{
  "model": "image deblurring model",
  "dataset": "crops of objects in photos (Visual Genome)",
  "train_examples": 30875,
  "image_size": 40,
  "crop_scale_min": 1,
  "horizontal_flip": true,
  "translate": 0.12,
  "color_jitter": 0.1,
  "task": "deblurring",
  "loss": "charbonnier",
  "arch": "unet",
  "norm": "groupnorm",
  "activation": "silu",
  "weight_standardization": false,
  "widths": [64, 128, 192, 256],
  "blocks_per_level": 3,
  "block": "basic",
  "attention": false,
  "upsampling": "transposed_conv",
  "init": "lecun_normal",
  "residual_init": "zero_last",
  "optimizer": "normuon",
  "muon_scale": "original",
  "lr": 0.013,
  "momentum": 0.95,
  "nesterov": false,
  "orthogonalizer": "newton_schulz_5",
  "adamw_lr_other_params": 0.003,
  "grad_clip": 5.0,
  "ema_decay": 0.999,
  "steps": 5700,
  "batch_size": 64,
  "epochs": 11.8,
  "lr_schedule": "linear",
  "final_lr_fraction": 0.01,
  "warmup_steps": 570,
  "weight_decay": 0.2,
  "adamw_weight_decay_other_params": 0.05
}
Rows from block 9, named by matrix and row number. Rows with one number belong to one channel. Each number is 200 + 40 x the weight over the matrix's rms, rounded and kept within 0 to 999. All counts start at 0.
# convs0: first 3x3 conv (model.mid.0.convs.0.weight, 256x256x3x3), inputs 150-159, a 3x3 kernel for each
# convs1: second 3x3 conv (model.mid.0.convs.1.weight, 256x256x3x3, transposed), outputs 150-159, a 3x3 kernel for each
convs0.90,212,231,203,171,200,186,219,251,129,226,170,149,235,170,200,249,252,211,296,237,280,152,232,180,262,178,250,190,177,175,186,208,217,182,202,203,174,178,197,170,173,150,258,152,145,172,209,224,123,192,246,180,233,210,165,198,219,236,243,253,229,226,229,156,169,188,142,213,212,267,200,165,185,195,258,196,136,153,220,231,186,171,143,223,153,213,174,132,214,166
convs1.90,261,205,162,211,176,242,132,162,165,222,136,226,214,193,201,238,240,173,181,145,181,167,187,248,180,226,176,244,127,145,203,207,236,142,125,292,185,274,223,217,197,196,163,155,281,232,173,191,188,315,256,209,198,224,217,160,217,208,167,164,190,214,197,185,191,156,268,150,194,167,173,138,161,233,177,218,174,215,204,209,119,215,237,246,126,229,216,192,239,225
convs0.91,284,154,163,198,272,105,251,279,105,173,193,221,217,199,149,157,174,183,171,260,252,233,199,110,232,217,139,147,196,145,203,242,204,133,216,220,219,240,216,222,182,251,184,184,232,281,184,259,208,151,161,181,157,190,215,374,176,253,248,174,162,279,202,154,257,169,167,210,196,254,160,116,221,146,186,186,177,194,234,265,166,200,168,196,181,184,147,191,234,107
convs1.91,190,206,153,285,170,226,156,233,195,206,209,206,230,203,194,228,98,200,187,182,184,201,219,190,221,230,210,142,203,179,176,156,201,178,203,240,247,192,179,152,214,203,273,224,159,197,219,183,179,170,152,182,211,154,207,168,167,120,220,228,191,180,112,256,235,217,198,168,140,260,224,232,223,179,181,203,238,251,214,207,202,242,167,234,235,183,182,213,189,241
convs0.92,270,101,209,199,72,310,244,158,121,175,207,170,229,129,198,233,220,163,96,161,153,195,239,145,251,198,242,236,174,149,186,191,213,254,170,213,187,180,185,246,187,115,154,198,228,187,148,180,200,237,236,227,177,237,156,185,247,199,292,159,324,258,142,171,190,193,157,242,210,149,241,245,151,161,236,204,206,223,176,172,122,146,189,124,166,232,227,183,242,167
convs1.92,203,221,169,208,227,174,214,219,219,191,176,179,231,210,284,131,146,236,169,160,212,227,175,162,170,212,212,195,161,169,188,187,182,245,210,247,197,167,167,177,176,140,201,174,247,207,134,156,235,182,249,240,172,218,227,154,158,192,216,164,210,212,129,203,166,162,152,240,220,209,224,274,319,284,223,203,227,167,189,252,235,215,225,203,182,172,181,258,213,239
convs0.93,236,307,239,269,333,298,208,344,135,203,208,194,173,281,237,204,305,212,216,186,293,210,242,218,247,139,138,215,209,188,247,215,201,190,182,229,213,169,219,173,206,206,284,213,162,255,182,258,183,174,139,195,213,217,136,207,177,143,245,175,199,319,209,170,223,216,242,164,189,192,167,145,133,201,206,190,222,176,206,207,227,162,173,197,162,201,200,176,219,180
convs1.93,236,225,189,216,163,185,229,89,235,191,169,195,177,196,177,199,305,236,226,153,156,164,232,198,131,193,106,149,182,199,149,222,186,233,166,104,112,231,207,223,226,166,206,217,196,188,243,209,147,165,138,164,218,121,180,139,119,169,166,189,223,181,234,199,249,238,149,235,185,198,136,118,166,171,133,253,244,226,171,225,274,182,127,170,167,211,215,155,203,282
convs0.94,208,173,168,236,109,114,298,137,256,213,165,209,178,228,235,214,226,234,228,118,164,198,221,212,157,218,172,259,190,226,190,175,227,226,136,191,208,213,202,193,117,174,184,123,172,209,197,218,153,165,160,188,213,221,154,184,205,233,167,229,198,126,186,179,202,269,227,116,195,140,210,263,154,219,162,179,186,201,176,214,177,178,139,214,177,252,229,189,286,174
convs1.94,222,214,191,196,88,210,176,193,211,179,214,187,200,181,154,197,273,208,232,238,193,230,204,139,218,287,178,208,244,186,181,234,229,240,154,149,201,233,227,136,93,192,221,186,188,274,222,169,146,206,193,136,240,208,216,278,161,229,166,187,175,235,221,281,199,198,144,177,297,216,234,258,245,241,167,290,169,220,154,231,145,246,197,207,144,210,160,242,194,178
convs0.95,211,158,169,48,205,125,176,166,205,203,140,196,169,199,139,224,236,121,84,158,165,116,204,297,203,165,170,126,226,159,149,161,225,216,249,198,226,170,240,215,205,192,216,201,241,160,211,168,115,183,120,203,221,137,189,180,218,191,273,234,171,103,159,151,210,197,276,199,134,211,215,174,187,191,236,184,144,206,225,191,222,179,210,209,170,215,218,169,216,174
convs1.95,183,192,230,227,243,214,219,251,145,204,262,214,131,131,151,162,151,174,230,241,219,219,273,255,213,191,217,182,207,151,165,184,151,222,206,221,235,259,108,185,239,193,228,163,184,205,251,208,191,198,181,166,202,188,238,224,192,249,237,212,232,234,242,191,150,172,159,178,123,157,209,250,177,140,149,196,202,209,266,235,230,177,237,263,207,204,139,205,200,222
convs0.96,182,194,231,224,153,223,196,123,150,135,173,220,209,190,267,133,175,181,250,226,239,135,252,257,195,88,197,180,156,190,179,161,165,194,167,187,171,145,176,146,131,182,166,160,188,149,236,173,88,208,171,190,202,199,111,145,163,215,223,166,197,148,177,184,206,184,162,236,155,195,275,238,204,164,181,205,132,209,200,224,187,197,214,169,198,230,205,168,185,195
convs1.96,190,169,203,159,163,243,247,243,202,214,146,279,152,175,74,215,269,196,198,55,118,303,258,154,232,184,181,212,220,210,201,38,261,213,209,195,190,276,157,165,132,197,214,185,222,261,139,191,135,209,187,188,217,223,262,206,232,217,229,156,181,190,184,386,248,273,203,130,217,255,216,209,225,129,150,182,230,106,220,254,193,122,263,228,138,300,185,150,213,235
convs0.97,181,171,191,196,232,160,193,271,160,172,221,206,182,221,186,142,143,173,194,195,203,270,150,166,130,189,206,221,198,198,236,184,193,155,212,244,187,203,209,172,150,203,128,247,180,240,181,227,149,178,172,227,120,216,197,209,178,223,158,168,91,191,166,214,172,196,133,139,190,203,261,210,216,213,232,175,274,241,242,175,217,218,181,163,188,180,264,219,156,170
convs1.97,303,180,189,278,198,208,207,185,188,332,251,203,186,212,169,138,108,152,236,238,246,212,277,254,219,183,96,179,133,246,322,264,150,155,256,259,248,199,206,239,225,253,205,83,253,247,164,164,238,198,140,143,200,256,162,141,277,181,166,245,255,236,156,205,184,94,181,275,150,180,122,110,154,191,250,159,198,243,118,191,176,219,224,293,216,158,213,283,270,242
convs0.98,190,213,146,171,134,143,189,81,165,255,268,229,211,176,202,189,252,169,191,204,154,236,237,272,325,103,223,232,234,214,220,230,232,172,258,120,225,213,201,196,200,242,180,243,148,242,191,170,172,105,150,265,209,249,190,166,192,234,172,234,213,225,156,226,130,175,274,150,214,197,164,242,206,192,186,153,172,191,194,178,230,224,117,192,200,173,186,109,151,190
convs1.98,279,219,173,252,216,240,148,190,161,178,211,274,201,223,179,190,130,188,179,227,199,169,211,134,194,164,228,204,196,247,189,166,212,228,201,313,226,132,193,248,191,188,198,169,148,199,230,193,203,202,193,232,227,224,200,205,194,145,243,167,199,213,166,160,206,138,152,207,174,215,282,224,225,203,262,183,246,268,179,202,176,239,238,232,278,200,180,219,182,154
convs0.99,162,157,237,148,94,258,203,180,199,193,201,237,251,149,183,184,207,165,178,124,132,242,225,60,161,107,139,199,230,201,197,238,242,218,163,246,202,156,208,218,275,77,261,235,173,196,209,220,212,197,160,168,158,185,240,138,172,182,170,142,273,204,142,218,128,247,162,118,156,152,213,299,167,195,212,192,229,243,197,208,245,212,180,187,188,175,189,207,220,176
convs1.99,214,181,201,204,259,263,218,225,262,197,251,190,201,185,278,179,189,177,175,197,212,248,192,160,135,131,169,205,261,208,191,227,205,236,222,191,227,194,194,232,126,203,203,283,188,184,251,258,217,177,251,196,208,174,233,224,204,228,236,215,230,153,259,247,178,197,165,199,168,194,224,231,143,215,221,159,184,169,179,211,182,179,257,170,193,181,139,212,254,163
convs0.100,149,229,205,156,194,244,202,164,156,239,270,245,192,156,197,228,183,204,232,106,188,142,206,144,222,179,90,202,102,233,166,226,200,248,179,195,239,145,212,243,223,211,211,220,217,191,213,229,150,130,173,149,165,163,222,169,255,254,179,277,108,160,180,165,244,243,193,126,197,166,163,201,170,168,173,187,239,143,197,200,224,213,172,205,220,151,252,228,202,211
convs1.100,213,263,178,223,142,169,168,179,231,194,178,207,170,206,199,187,234,193,232,190,250,177,175,209,140,223,218,219,238,145,275,167,183,249,250,183,209,149,149,187,184,212,228,211,195,175,245,220,226,253,234,233,184,208,224,199,238,171,238,255,202,269,227,232,232,193,166,194,159,182,256,266,119,207,191,228,135,252,176,174,223,178,233,261,158,228,240,208,230,199
convs0.101,163,160,246,136,193,211,181,173,306,202,185,186,235,222,206,133,214,185,224,204,165,212,154,117,142,237,145,180,228,225,182,226,167,238,274,176,224,244,191,184,243,250,213,277,233,136,150,179,214,216,158,207,210,143,186,254,192,192,226,118,173,92,236,243,209,199,230,215,154,222,198,83,227,206,201,195,222,170,249,229,217,234,258,207,232,217,150,198,264,127
convs1.101,227,223,178,169,273,257,213,357,123,163,283,216,181,174,78,165,194,185,185,180,170,176,104,234,205,205,112,139,250,144,148,142,287,181,248,201,198,188,137,205,175,182,130,254,184,237,207,234,238,229,210,198,131,230,234,171,221,273,216,211,168,203,149,174,268,196,200,227,203,178,223,138,263,254,256,299,188,215,229,139,200,250,152,149,160,197,114,275,155,161
convs0.102,210,194,222,191,277,236,218,213,181,195,200,218,215,263,249,199,167,242,176,295,104,165,105,237,232,252,269,162,206,239,140,227,189,210,237,224,193,231,179,238,262,215,187,148,188,186,199,131,158,274,192,191,207,200,227,210,211,328,263,164,178,198,271,291,190,233,172,218,230,196,179,213,204,247,150,193,203,217,200,188,205,225,183,117,235,186,169,219,198,202
convs1.102,228,177,181,224,198,209,189,225,134,185,194,197,175,149,144,223,193,204,162,169,191,153,231,194,168,169,227,228,163,200,206,175,179,144,253,192,218,164,171,246,224,213,193,195,232,226,161,232,173,227,224,242,169,186,174,265,202,228,207,118,214,161,150,209,183,209,183,209,209,160,191,210,267,227,138,279,233,241,191,171,185,144,202,224,154,211,154,226,199,180
convs0.103,179,142,185,243,164,280,140,178,252,208,194,217,183,192,232,108,220,221,186,158,178,193,202,242,255,211,144,235,197,192,218,182,180,180,116,149,246,200,211,244,246,163,174,219,243,175,181,208,140,238,177,213,216,131,165,172,214,130,210,200,282,175,228,212,191,230,120,149,183,187,250,201,207,208,247,215,209,188,165,178,159,236,206,189,166,174,188,199,231,191
convs1.103,227,192,262,197,167,203,191,176,215,217,127,240,169,272,218,173,172,164,257,229,215,203,179,139,136,198,201,178,239,205,250,208,248,205,235,145,255,215,175,169,189,168,195,203,236,191,218,260,203,200,174,197,166,195,189,246,285,249,181,219,215,223,227,216,163,215,164,255,189,177,157,202,174,257,178,164,227,125,210,167,209,166,207,168,128,181,188,126,137,228
convs0.104,193,175,136,193,186,183,228,220,210,229,217,265,271,212,178,146,109,253,190,143,213,136,254,186,195,176,136,223,241,276,294,183,177,175,200,210,228,176,228,149,195,128,230,169,167,281,256,205,189,149,307,229,126,136,227,223,254,170,153,245,198,204,146,183,285,216,233,186,253,264,214,233,206,192,197,244,199,161,215,172,189,157,176,216,253,229,185,185,161,128
convs1.104,114,161,211,249,202,121,229,192,165,256,211,264,209,237,283,184,202,153,151,148,184,203,194,207,236,241,227,192,114,190,159,215,122,207,283,163,265,199,219,202,124,106,150,313,213,315,255,218,85,144,201,150,219,189,203,182,183,212,214,198,231,135,161,250,157,192,243,208,141,197,103,187,295,230,206,184,204,226,232,222,163,253,198,166,218,214,153,224,216,129
convs0.105,277,236,161,197,179,172,185,328,190,221,233,152,204,233,212,143,186,146,171,190,216,176,245,203,175,109,186,263,195,196,170,196,175,157,139,151,231,224,216,222,217,175,223,236,211,209,187,225,234,196,222,156,164,211,287,179,198,266,241,244,160,260,253,211,233,168,179,210,229,190,190,233,171,187,206,130,188,180,202,196,169,148,166,172,190,232,232,182,274,205
convs1.105,133,171,229,248,198,200,260,192,173,188,179,158,286,221,249,236,211,227,273,206,196,132,131,209,233,210,171,223,209,235,190,230,186,239,202,154,187,174,155,213,210,150,131,246,187,177,153,229,155,228,173,169,260,233,222,171,168,240,227,173,229,229,172,209,208,211,189,202,186,243,154,222,238,201,197,158,261,225,180,205,213,209,136,246,195,191,211,205,239,240
convs0.106,118,186,198,196,212,211,134,116,153,161,173,210,211,278,211,170,209,168,93,146,159,203,253,146,191,303,260,260,100,220,245,211,124,175,226,230,182,243,167,202,136,250,183,173,179,195,189,189,190,185,155,219,238,169,181,75,158,114,188,215,255,222,284,135,185,146,230,192,208,145,229,145,192,212,219,153,198,215,219,214,223,150,230,136,186,213,223,139,188,209
convs1.106,155,154,209,218,224,198,145,137,195,265,255,216,191,158,200,188,185,143,200,177,196,223,188,218,243,198,211,207,185,183,168,244,197,164,210,230,186,209,208,251,169,215,193,192,174,222,191,187,179,144,196,232,240,209,183,176,202,244,259,220,165,219,180,185,250,207,194,202,226,172,197,271,147,168,178,195,196,199,202,251,227,242,255,216,161,201,208,166,190,251
convs0.107,257,224,243,182,299,245,186,162,259,251,230,136,167,206,189,167,232,68,195,187,152,123,208,222,156,249,226,169,218,178,193,200,162,193,170,215,227,221,173,200,166,175,238,213,220,225,214,197,182,218,174,220,205,143,257,199,226,155,242,279,194,103,210,264,268,237,198,135,216,201,228,289,230,198,181,170,180,161,197,286,195,223,196,163,209,176,102,235,278,210
convs1.107,188,166,193,170,207,182,160,143,158,228,175,124,232,219,169,232,203,158,190,154,180,266,195,245,224,195,180,195,217,199,253,166,165,201,200,213,276,215,217,231,180,216,260,218,185,203,124,149,262,212,202,237,219,165,263,257,270,163,207,215,178,190,200,154,214,126,228,235,113,197,168,205,214,163,225,193,188,257,202,160,225,219,228,191,238,160,164,279,162,191
convs0.108,149,173,127,170,313,207,209,212,211,182,172,168,187,153,172,188,249,270,200,163,238,105,197,180,218,173,192,200,222,190,154,177,185,166,223,187,198,220,195,177,179,184,220,212,209,226,238,178,152,178,187,195,204,217,172,258,264,198,306,230,216,197,148,165,201,231,197,225,295,163,164,154,196,144,174,151,213,197,143,205,158,159,176,120,252,240,136,131,167,179
convs1.108,133,219,227,222,132,248,215,264,226,153,155,205,179,199,112,204,176,175,164,210,150,188,201,197,193,266,200,192,165,208,212,190,230,241,166,175,209,141,197,167,250,213,172,175,239,240,246,194,190,140,199,174,195,211,295,214,146,249,189,198,202,177,235,187,243,226,200,203,179,218,189,164,216,188,192,203,217,224,273,221,244,186,217,206,177,161,198,195,236,220
convs0.109,202,148,196,247,154,184,186,203,84,227,186,179,151,189,217,252,179,195,123,146,274,135,115,195,261,213,207,222,200,118,196,206,281,205,181,198,217,204,199,117,218,239,219,218,224,232,238,216,272,236,208,211,207,119,269,183,213,153,194,160,198,155,226,220,238,177,181,131,158,150,178,162,178,178,240,205,182,187,183,229,280,182,244,159,210,161,191,191,189,170
convs1.109,256,270,330,161,221,188,245,278,243,166,147,252,133,247,287,263,239,183,143,210,234,190,286,282,148,183,181,267,182,183,198,212,150,236,218,182,157,204,266,195,242,279,207,205,181,280,186,130,128,153,181,111,205,180,143,217,235,226,183,217,237,214,178,196,185,191,243,236,203,114,170,144,151,181,185,243,194,289,203,200,257,215,196,133,259,290,173,170,138,206
convs0.110,251,223,135,132,152,181,77,163,134,143,275,194,223,167,205,171,188,216,161,187,250,164,215,204,170,242,222,217,240,216,169,138,249,168,201,199,174,163,191,218,140,247,203,189,236,187,207,180,182,209,183,167,185,270,166,135,142,264,222,177,203,239,185,205,226,216,203,150,196,240,245,171,195,232,237,231,202,187,188,211,201,226,258,270,125,264,221,229,198,197
convs1.110,248,276,288,164,253,221,262,277,216,163,176,195,242,256,280,202,251,254,198,95,78,222,153,174,226,189,174,211,181,170,155,229,124,176,204,146,187,176,233,113,154,197,230,144,173,218,196,198,140,152,197,155,156,170,179,261,134,182,217,146,271,202,183,188,261,161,193,271,170,145,229,249,196,234,222,198,227,201,181,170,210,207,198,209,160,123,153,156,167,151
convs0.111,159,231,205,194,233,303,230,180,125,97,212,246,204,162,231,166,273,192,260,262,224,183,213,181,251,135,128,190,200,256,163,180,187,277,181,175,263,242,201,186,188,141,226,228,256,190,204,191,182,161,169,166,194,234,187,169,179,199,212,149,131,133,210,161,202,180,121,200,296,238,214,216,253,200,156,235,192,193,183,205,228,263,189,284,246,247,220,135,249,209
convs1.111,183,215,191,177,235,271,152,216,137,272,207,207,223,235,106,246,184,236,196,229,194,256,179,211,168,147,261,170,186,196,244,126,300,167,178,228,207,205,171,279,207,169,135,200,262,209,236,240,202,279,221,197,192,181,216,280,204,197,245,201,300,194,145,183,226,199,266,188,279,236,233,227,194,256,210,211,180,194,304,195,229,226,200,208,180,166,216,197,207,257
convs0.112,232,96,241,143,140,239,188,79,160,172,167,210,122,159,194,222,143,243,156,198,280,270,198,131,257,259,196,186,207,194,207,183,224,213,217,126,177,257,193,204,215,176,219,176,193,193,172,178,201,285,245,181,195,224,208,199,143,194,145,205,275,94,143,203,190,178,157,197,173,207,228,175,260,164,128,207,253,213,274,228,198,243,232,188,141,183,159,179,190,234
convs1.112,228,283,178,135,227,232,224,193,125,300,199,203,280,141,236,236,143,133,179,296,201,145,175,264,212,193,114,211,215,295,71,230,236,158,196,257,202,200,146,95,151,263,164,263,325,202,235,196,168,161,166,155,278,233,260,227,321,254,236,264,242,271,94,108,204,230,336,291,141,206,295,123,141,170,256,134,185,109,254,122,177,144,196,385,151,217,233,152,204,131
convs0.113,241,192,284,186,217,180,285,250,243,212,210,228,248,222,228,227,214,157,167,190,233,173,245,234,143,174,182,204,227,159,170,138,222,163,236,212,251,242,138,192,188,152,233,207,202,222,182,206,249,131,162,231,145,194,302,149,199,174,146,129,285,245,191,179,208,202,243,234,241,277,245,181,167,204,273,183,241,210,181,173,179,187,175,177,237,208,116,220,199,200
convs1.113,204,211,51,182,266,162,273,183,156,140,187,144,83,153,136,314,244,232,265,215,184,136,172,184,279,181,225,87,200,148,128,344,181,166,197,199,183,126,143,178,201,156,241,250,166,196,243,132,218,170,186,216,178,187,173,226,62,161,138,278,303,182,287,234,123,215,137,30,268,256,213,158,268,215,230,216,205,283,174,163,196,239,329,184,176,218,146,221,206,169
convs0.114,175,195,110,253,238,174,193,243,123,247,222,239,201,224,195,223,183,191,208,250,212,200,148,182,209,154,118,153,186,218,196,248,190,125,183,109,247,202,205,174,164,173,160,167,208,160,186,162,220,187,211,250,215,176,248,205,285,284,222,144,237,140,159,171,220,232,187,148,115,157,110,149,188,196,184,249,250,209,196,218,161,213,166,204,144,191,193,185,169,245
convs1.114,225,186,177,169,187,143,159,233,218,236,219,246,279,194,197,184,152,230,240,183,110,237,213,219,231,192,215,257,203,263,177,173,214,180,153,259,247,183,184,262,198,178,144,267,163,209,176,119,205,196,159,181,157,163,191,220,229,161,238,124,112,247,179,233,246,239,249,176,187,162,173,184,219,187,191,216,160,226,162,180,271,109,179,212,160,241,219,207,180,151
convs0.115,205,216,259,194,203,184,118,215,144,220,215,232,231,223,278,288,276,219,159,210,221,232,182,159,280,200,208,206,177,182,123,174,195,226,164,216,175,198,164,153,172,202,194,176,234,204,227,186,192,225,152,271,203,103,201,228,191,198,206,239,176,103,277,190,211,218,240,277,211,173,132,214,207,229,203,145,217,213,225,212,174,139,217,200,138,152,150,176,149,168
convs1.115,184,287,242,197,251,196,192,215,172,230,211,142,242,202,198,204,204,220,252,229,214,221,252,240,136,151,204,232,229,221,154,183,249,160,154,216,215,281,245,213,215,260,135,133,181,200,202,176,211,253,196,165,179,218,235,231,158,141,220,200,228,211,194,203,220,163,196,176,153,181,220,214,298,157,176,192,175,237,294,176,164,197,231,272,180,187,207,167,226,236
convs0.116,95,205,201,149,202,118,249,233,170,239,201,225,205,174,182,228,168,80,159,247,222,278,116,191,20,297,205,217,199,313,196,255,170,234,251,173,207,191,180,218,190,202,198,185,167,121,213,161,230,238,188,211,316,120,235,292,193,172,213,218,264,171,133,169,214,131,230,187,248,208,228,247,184,200,203,147,108,146,180,179,181,257,189,261,219,204,250,190,192,148
convs1.116,207,189,165,228,228,169,201,175,200,250,243,216,194,272,175,169,184,256,186,185,210,217,218,201,209,214,210,206,175,175,174,161,178,179,195,192,230,237,195,145,240,193,156,155,226,159,192,172,250,188,175,221,245,201,203,170,203,184,190,206,217,203,215,189,220,146,146,165,174,162,190,208,202,165,193,239,192,201,177,137,165,230,242,205,212,232,168,149,180,208
convs0.117,196,242,256,207,272,123,215,260,136,159,163,189,254,170,198,218,208,293,175,130,170,202,207,179,213,253,202,202,208,194,201,217,204,181,235,160,137,225,179,207,209,238,141,140,187,238,209,194,204,166,200,209,212,226,128,186,171,180,229,283,217,254,205,277,246,159,278,237,209,196,225,287,177,214,169,140,199,247,175,189,191,189,230,244,202,271,215,225,235,228
convs1.117,153,189,214,217,156,173,192,185,162,154,177,193,223,181,197,241,213,229,199,162,172,215,155,162,199,178,211,220,243,220,207,179,147,186,229,233,270,297,271,180,227,211,233,176,179,158,208,181,194,225,250,203,195,185,264,190,231,190,212,129,216,219,189,198,174,213,234,175,147,281,205,139,227,160,227,183,179,183,167,219,187,271,218,194,170,175,163,148,202,165
convs0.118,130,212,200,142,258,197,110,183,165,196,257,171,254,197,240,136,183,225,161,207,177,165,257,104,195,255,235,168,228,203,193,232,175,143,206,166,209,202,236,182,165,306,194,168,182,165,207,197,186,161,211,195,161,158,151,166,267,359,265,280,300,231,159,249,175,225,170,206,143,229,235,186,182,168,155,207,212,209,193,180,240,183,283,215,245,177,146,124,137,163
convs1.118,203,239,214,152,141,210,115,190,188,156,215,234,200,189,188,178,230,230,191,98,127,169,215,176,184,104,140,202,277,264,235,198,161,153,266,157,254,214,217,189,242,157,191,203,237,265,173,255,183,230,252,196,214,305,211,169,117,124,193,66,175,156,201,184,192,106,222,228,171,194,110,189,160,210,179,248,250,172,211,186,240,200,249,159,242,164,211,236,182,264
convs0.119,196,252,182,166,121,286,231,303,224,189,211,176,98,206,189,175,148,196,191,222,113,236,363,254,194,206,259,192,211,185,159,218,213,152,218,170,188,242,220,190,164,142,213,162,139,176,157,183,144,164,208,218,235,167,177,200,106,85,58,286,155,144,146,187,160,186,220,175,207,221,234,300,227,146,254,172,148,128,114,238,160,201,143,175,131,243,181,231,155,159
convs1.119,167,184,154,266,315,164,253,236,280,180,240,154,226,258,326,168,207,201,248,199,157,157,146,208,298,233,147,192,184,170,251,163,161,202,251,284,213,240,195,229,160,202,244,220,242,190,176,153,258,325,157,212,184,238,144,283,178,198,197,238,251,173,231,169,169,200,187,199,250,224,207,187,172,228,153,315,161,159,165,180,128,168,239,208,86,170,178,211,213,177
convs0.120,212,194,51,216,141,136,241,159,179,172,214,203,151,216,186,154,143,144,167,211,182,209,235,194,199,162,192,161,182,168,193,182,198,193,218,201,168,209,214,171,237,137,256,194,169,153,154,193,237,217,162,185,299,297,239,283,291,261,228,162,174,215,325,151,190,270,183,153,223,215,193,218,189,208,159,160,202,240,125,257,220,214,184,260,196,208,147,214,190,176
convs1.120,188,168,229,228,247,210,210,237,193,162,300,254,187,156,194,180,155,111,255,180,158,232,151,146,254,267,175,191,184,184,232,184,304,119,211,194,98,209,178,211,177,165,186,256,225,226,100,236,204,167,225,137,217,283,245,240,143,249,259,182,161,187,145,159,216,160,145,203,196,275,321,184,252,212,168,210,178,174,216,177,209,168,231,237,193,265,245,194,241,263
convs0.121,220,154,183,214,174,148,236,315,195,190,213,153,228,230,171,236,249,325,98,102,229,305,246,181,224,215,145,211,169,204,218,198,172,225,199,227,234,213,229,194,165,114,184,161,185,180,141,191,169,256,260,191,233,185,143,166,116,178,163,199,194,269,175,236,159,169,223,191,257,181,166,179,205,190,188,164,225,128,237,164,209,136,235,202,268,240,225,214,192,236
convs1.121,220,159,103,201,203,190,167,207,202,141,266,218,196,179,241,206,162,245,189,169,128,203,138,242,183,250,293,192,197,185,209,199,265,188,195,262,184,219,197,176,211,222,220,193,172,152,132,214,193,254,189,210,234,217,141,242,206,249,199,203,203,289,299,201,241,180,243,202,143,242,222,244,235,279,170,185,179,207,205,131,201,134,115,152,159,162,186,164,229,191
convs0.122,137,191,276,199,209,224,225,264,218,232,220,189,244,216,253,166,182,186,226,195,184,205,123,121,199,201,201,195,215,243,128,215,206,230,207,163,262,241,227,221,273,249,232,245,168,280,191,203,205,186,161,146,175,172,185,234,205,133,260,156,169,257,207,154,179,183,159,221,138,214,217,229,254,244,223,232,222,198,213,176,242,186,285,242,186,180,246,286,270,254
convs1.122,219,205,167,205,106,187,179,189,265,214,247,225,129,175,181,198,144,137,237,225,254,242,244,254,181,202,182,209,226,193,228,185,221,190,215,197,234,280,227,186,168,230,205,204,215,202,154,211,182,185,155,207,257,197,185,221,175,247,223,199,249,159,197,182,220,220,211,221,221,188,264,270,219,227,248,169,186,207,204,242,238,176,211,182,194,297,181,182,173,207
convs0.123,163,207,175,178,226,141,251,214,161,175,189,234,243,311,256,213,210,155,240,204,200,169,186,248,150,177,205,165,122,152,219,150,227,192,175,176,202,195,239,167,163,246,221,176,213,239,191,183,233,277,244,220,155,107,219,246,142,238,254,146,240,189,334,242,253,195,239,176,172,253,217,162,208,199,200,190,201,210,237,200,174,175,222,202,224,210,205,214,257,159
convs1.123,210,185,256,195,207,135,210,217,213,182,232,207,144,200,238,182,225,298,168,155,203,163,177,181,168,194,138,224,249,248,174,211,240,230,202,249,183,218,211,147,199,146,175,161,176,226,228,214,200,213,183,228,91,175,208,220,246,219,160,152,180,205,185,228,236,234,238,218,183,205,158,196,251,194,246,167,210,213,155,142,214,167,199,209,219,177,187,187,109,147
convs0.124,255,239,177,157,289,286,250,268,262,197,199,170,199,192,187,202,194,216,156,195,198,181,217,227,247,177,216,155,195,118,198,180,154,207,259,167,163,198,190,195,143,229,214,227,209,184,181,174,171,224,113,182,163,175,233,155,358,214,230,263,177,230,186,137,242,231,174,298,209,176,196,204,150,139,182,201,124,217,155,222,162,206,163,140,197,146,118,181,179,146
convs1.124,176,172,172,193,177,235,187,233,207,145,163,248,223,171,245,250,257,219,190,188,193,153,241,138,215,166,130,195,179,235,209,231,191,179,235,217,230,209,192,185,223,164,260,207,212,210,139,184,216,174,199,216,247,197,214,133,172,184,164,196,208,134,180,210,250,214,257,139,211,220,232,287,188,215,227,186,170,215,202,244,199,247,163,259,215,195,199,220,227,231
convs0.125,209,202,211,208,160,216,209,196,203,185,271,213,160,236,237,137,180,185,131,245,237,293,192,241,130,199,188,190,213,240,175,125,183,193,149,223,150,187,174,177,200,249,148,170,249,195,174,167,244,131,208,207,127,210,230,261,72,194,174,160,184,262,177,156,104,167,156,140,218,280,128,96,249,225,227,167,191,172,179,169,217,208,168,125,237,175,220,214,232,248
convs1.125,231,174,169,181,148,144,149,158,200,253,197,244,222,171,250,240,214,227,128,116,174,154,211,97,169,169,206,278,253,293,274,214,203,194,147,219,250,212,273,249,230,240,280,297,236,176,305,247,184,197,145,197,219,234,221,84,200,171,289,158,119,177,168,256,211,173,174,258,141,142,173,213,250,241,202,258,179,214,171,241,158,205,142,174,191,183,201,293,163,185
convs0.126,237,178,221,222,220,161,259,197,217,192,177,226,220,237,186,271,250,183,296,188,244,213,208,211,125,162,197,207,201,198,187,163,179,241,241,146,196,226,221,240,215,236,184,212,119,250,193,149,213,214,157,200,151,140,142,203,188,171,260,308,236,123,149,152,205,84,232,173,231,217,101,193,214,197,245,129,174,197,227,233,202,258,167,179,204,202,184,188,227,197
convs1.126,217,299,173,199,211,254,158,155,220,158,142,156,105,148,230,187,202,200,131,208,179,204,232,225,144,143,211,263,177,165,168,160,254,229,216,235,172,247,201,155,235,207,198,255,97,206,100,245,212,209,275,292,269,282,214,181,204,191,128,190,200,226,332,212,273,198,298,216,208,227,170,188,202,253,158,250,187,256,275,214,206,214,204,226,165,157,126,225,132,216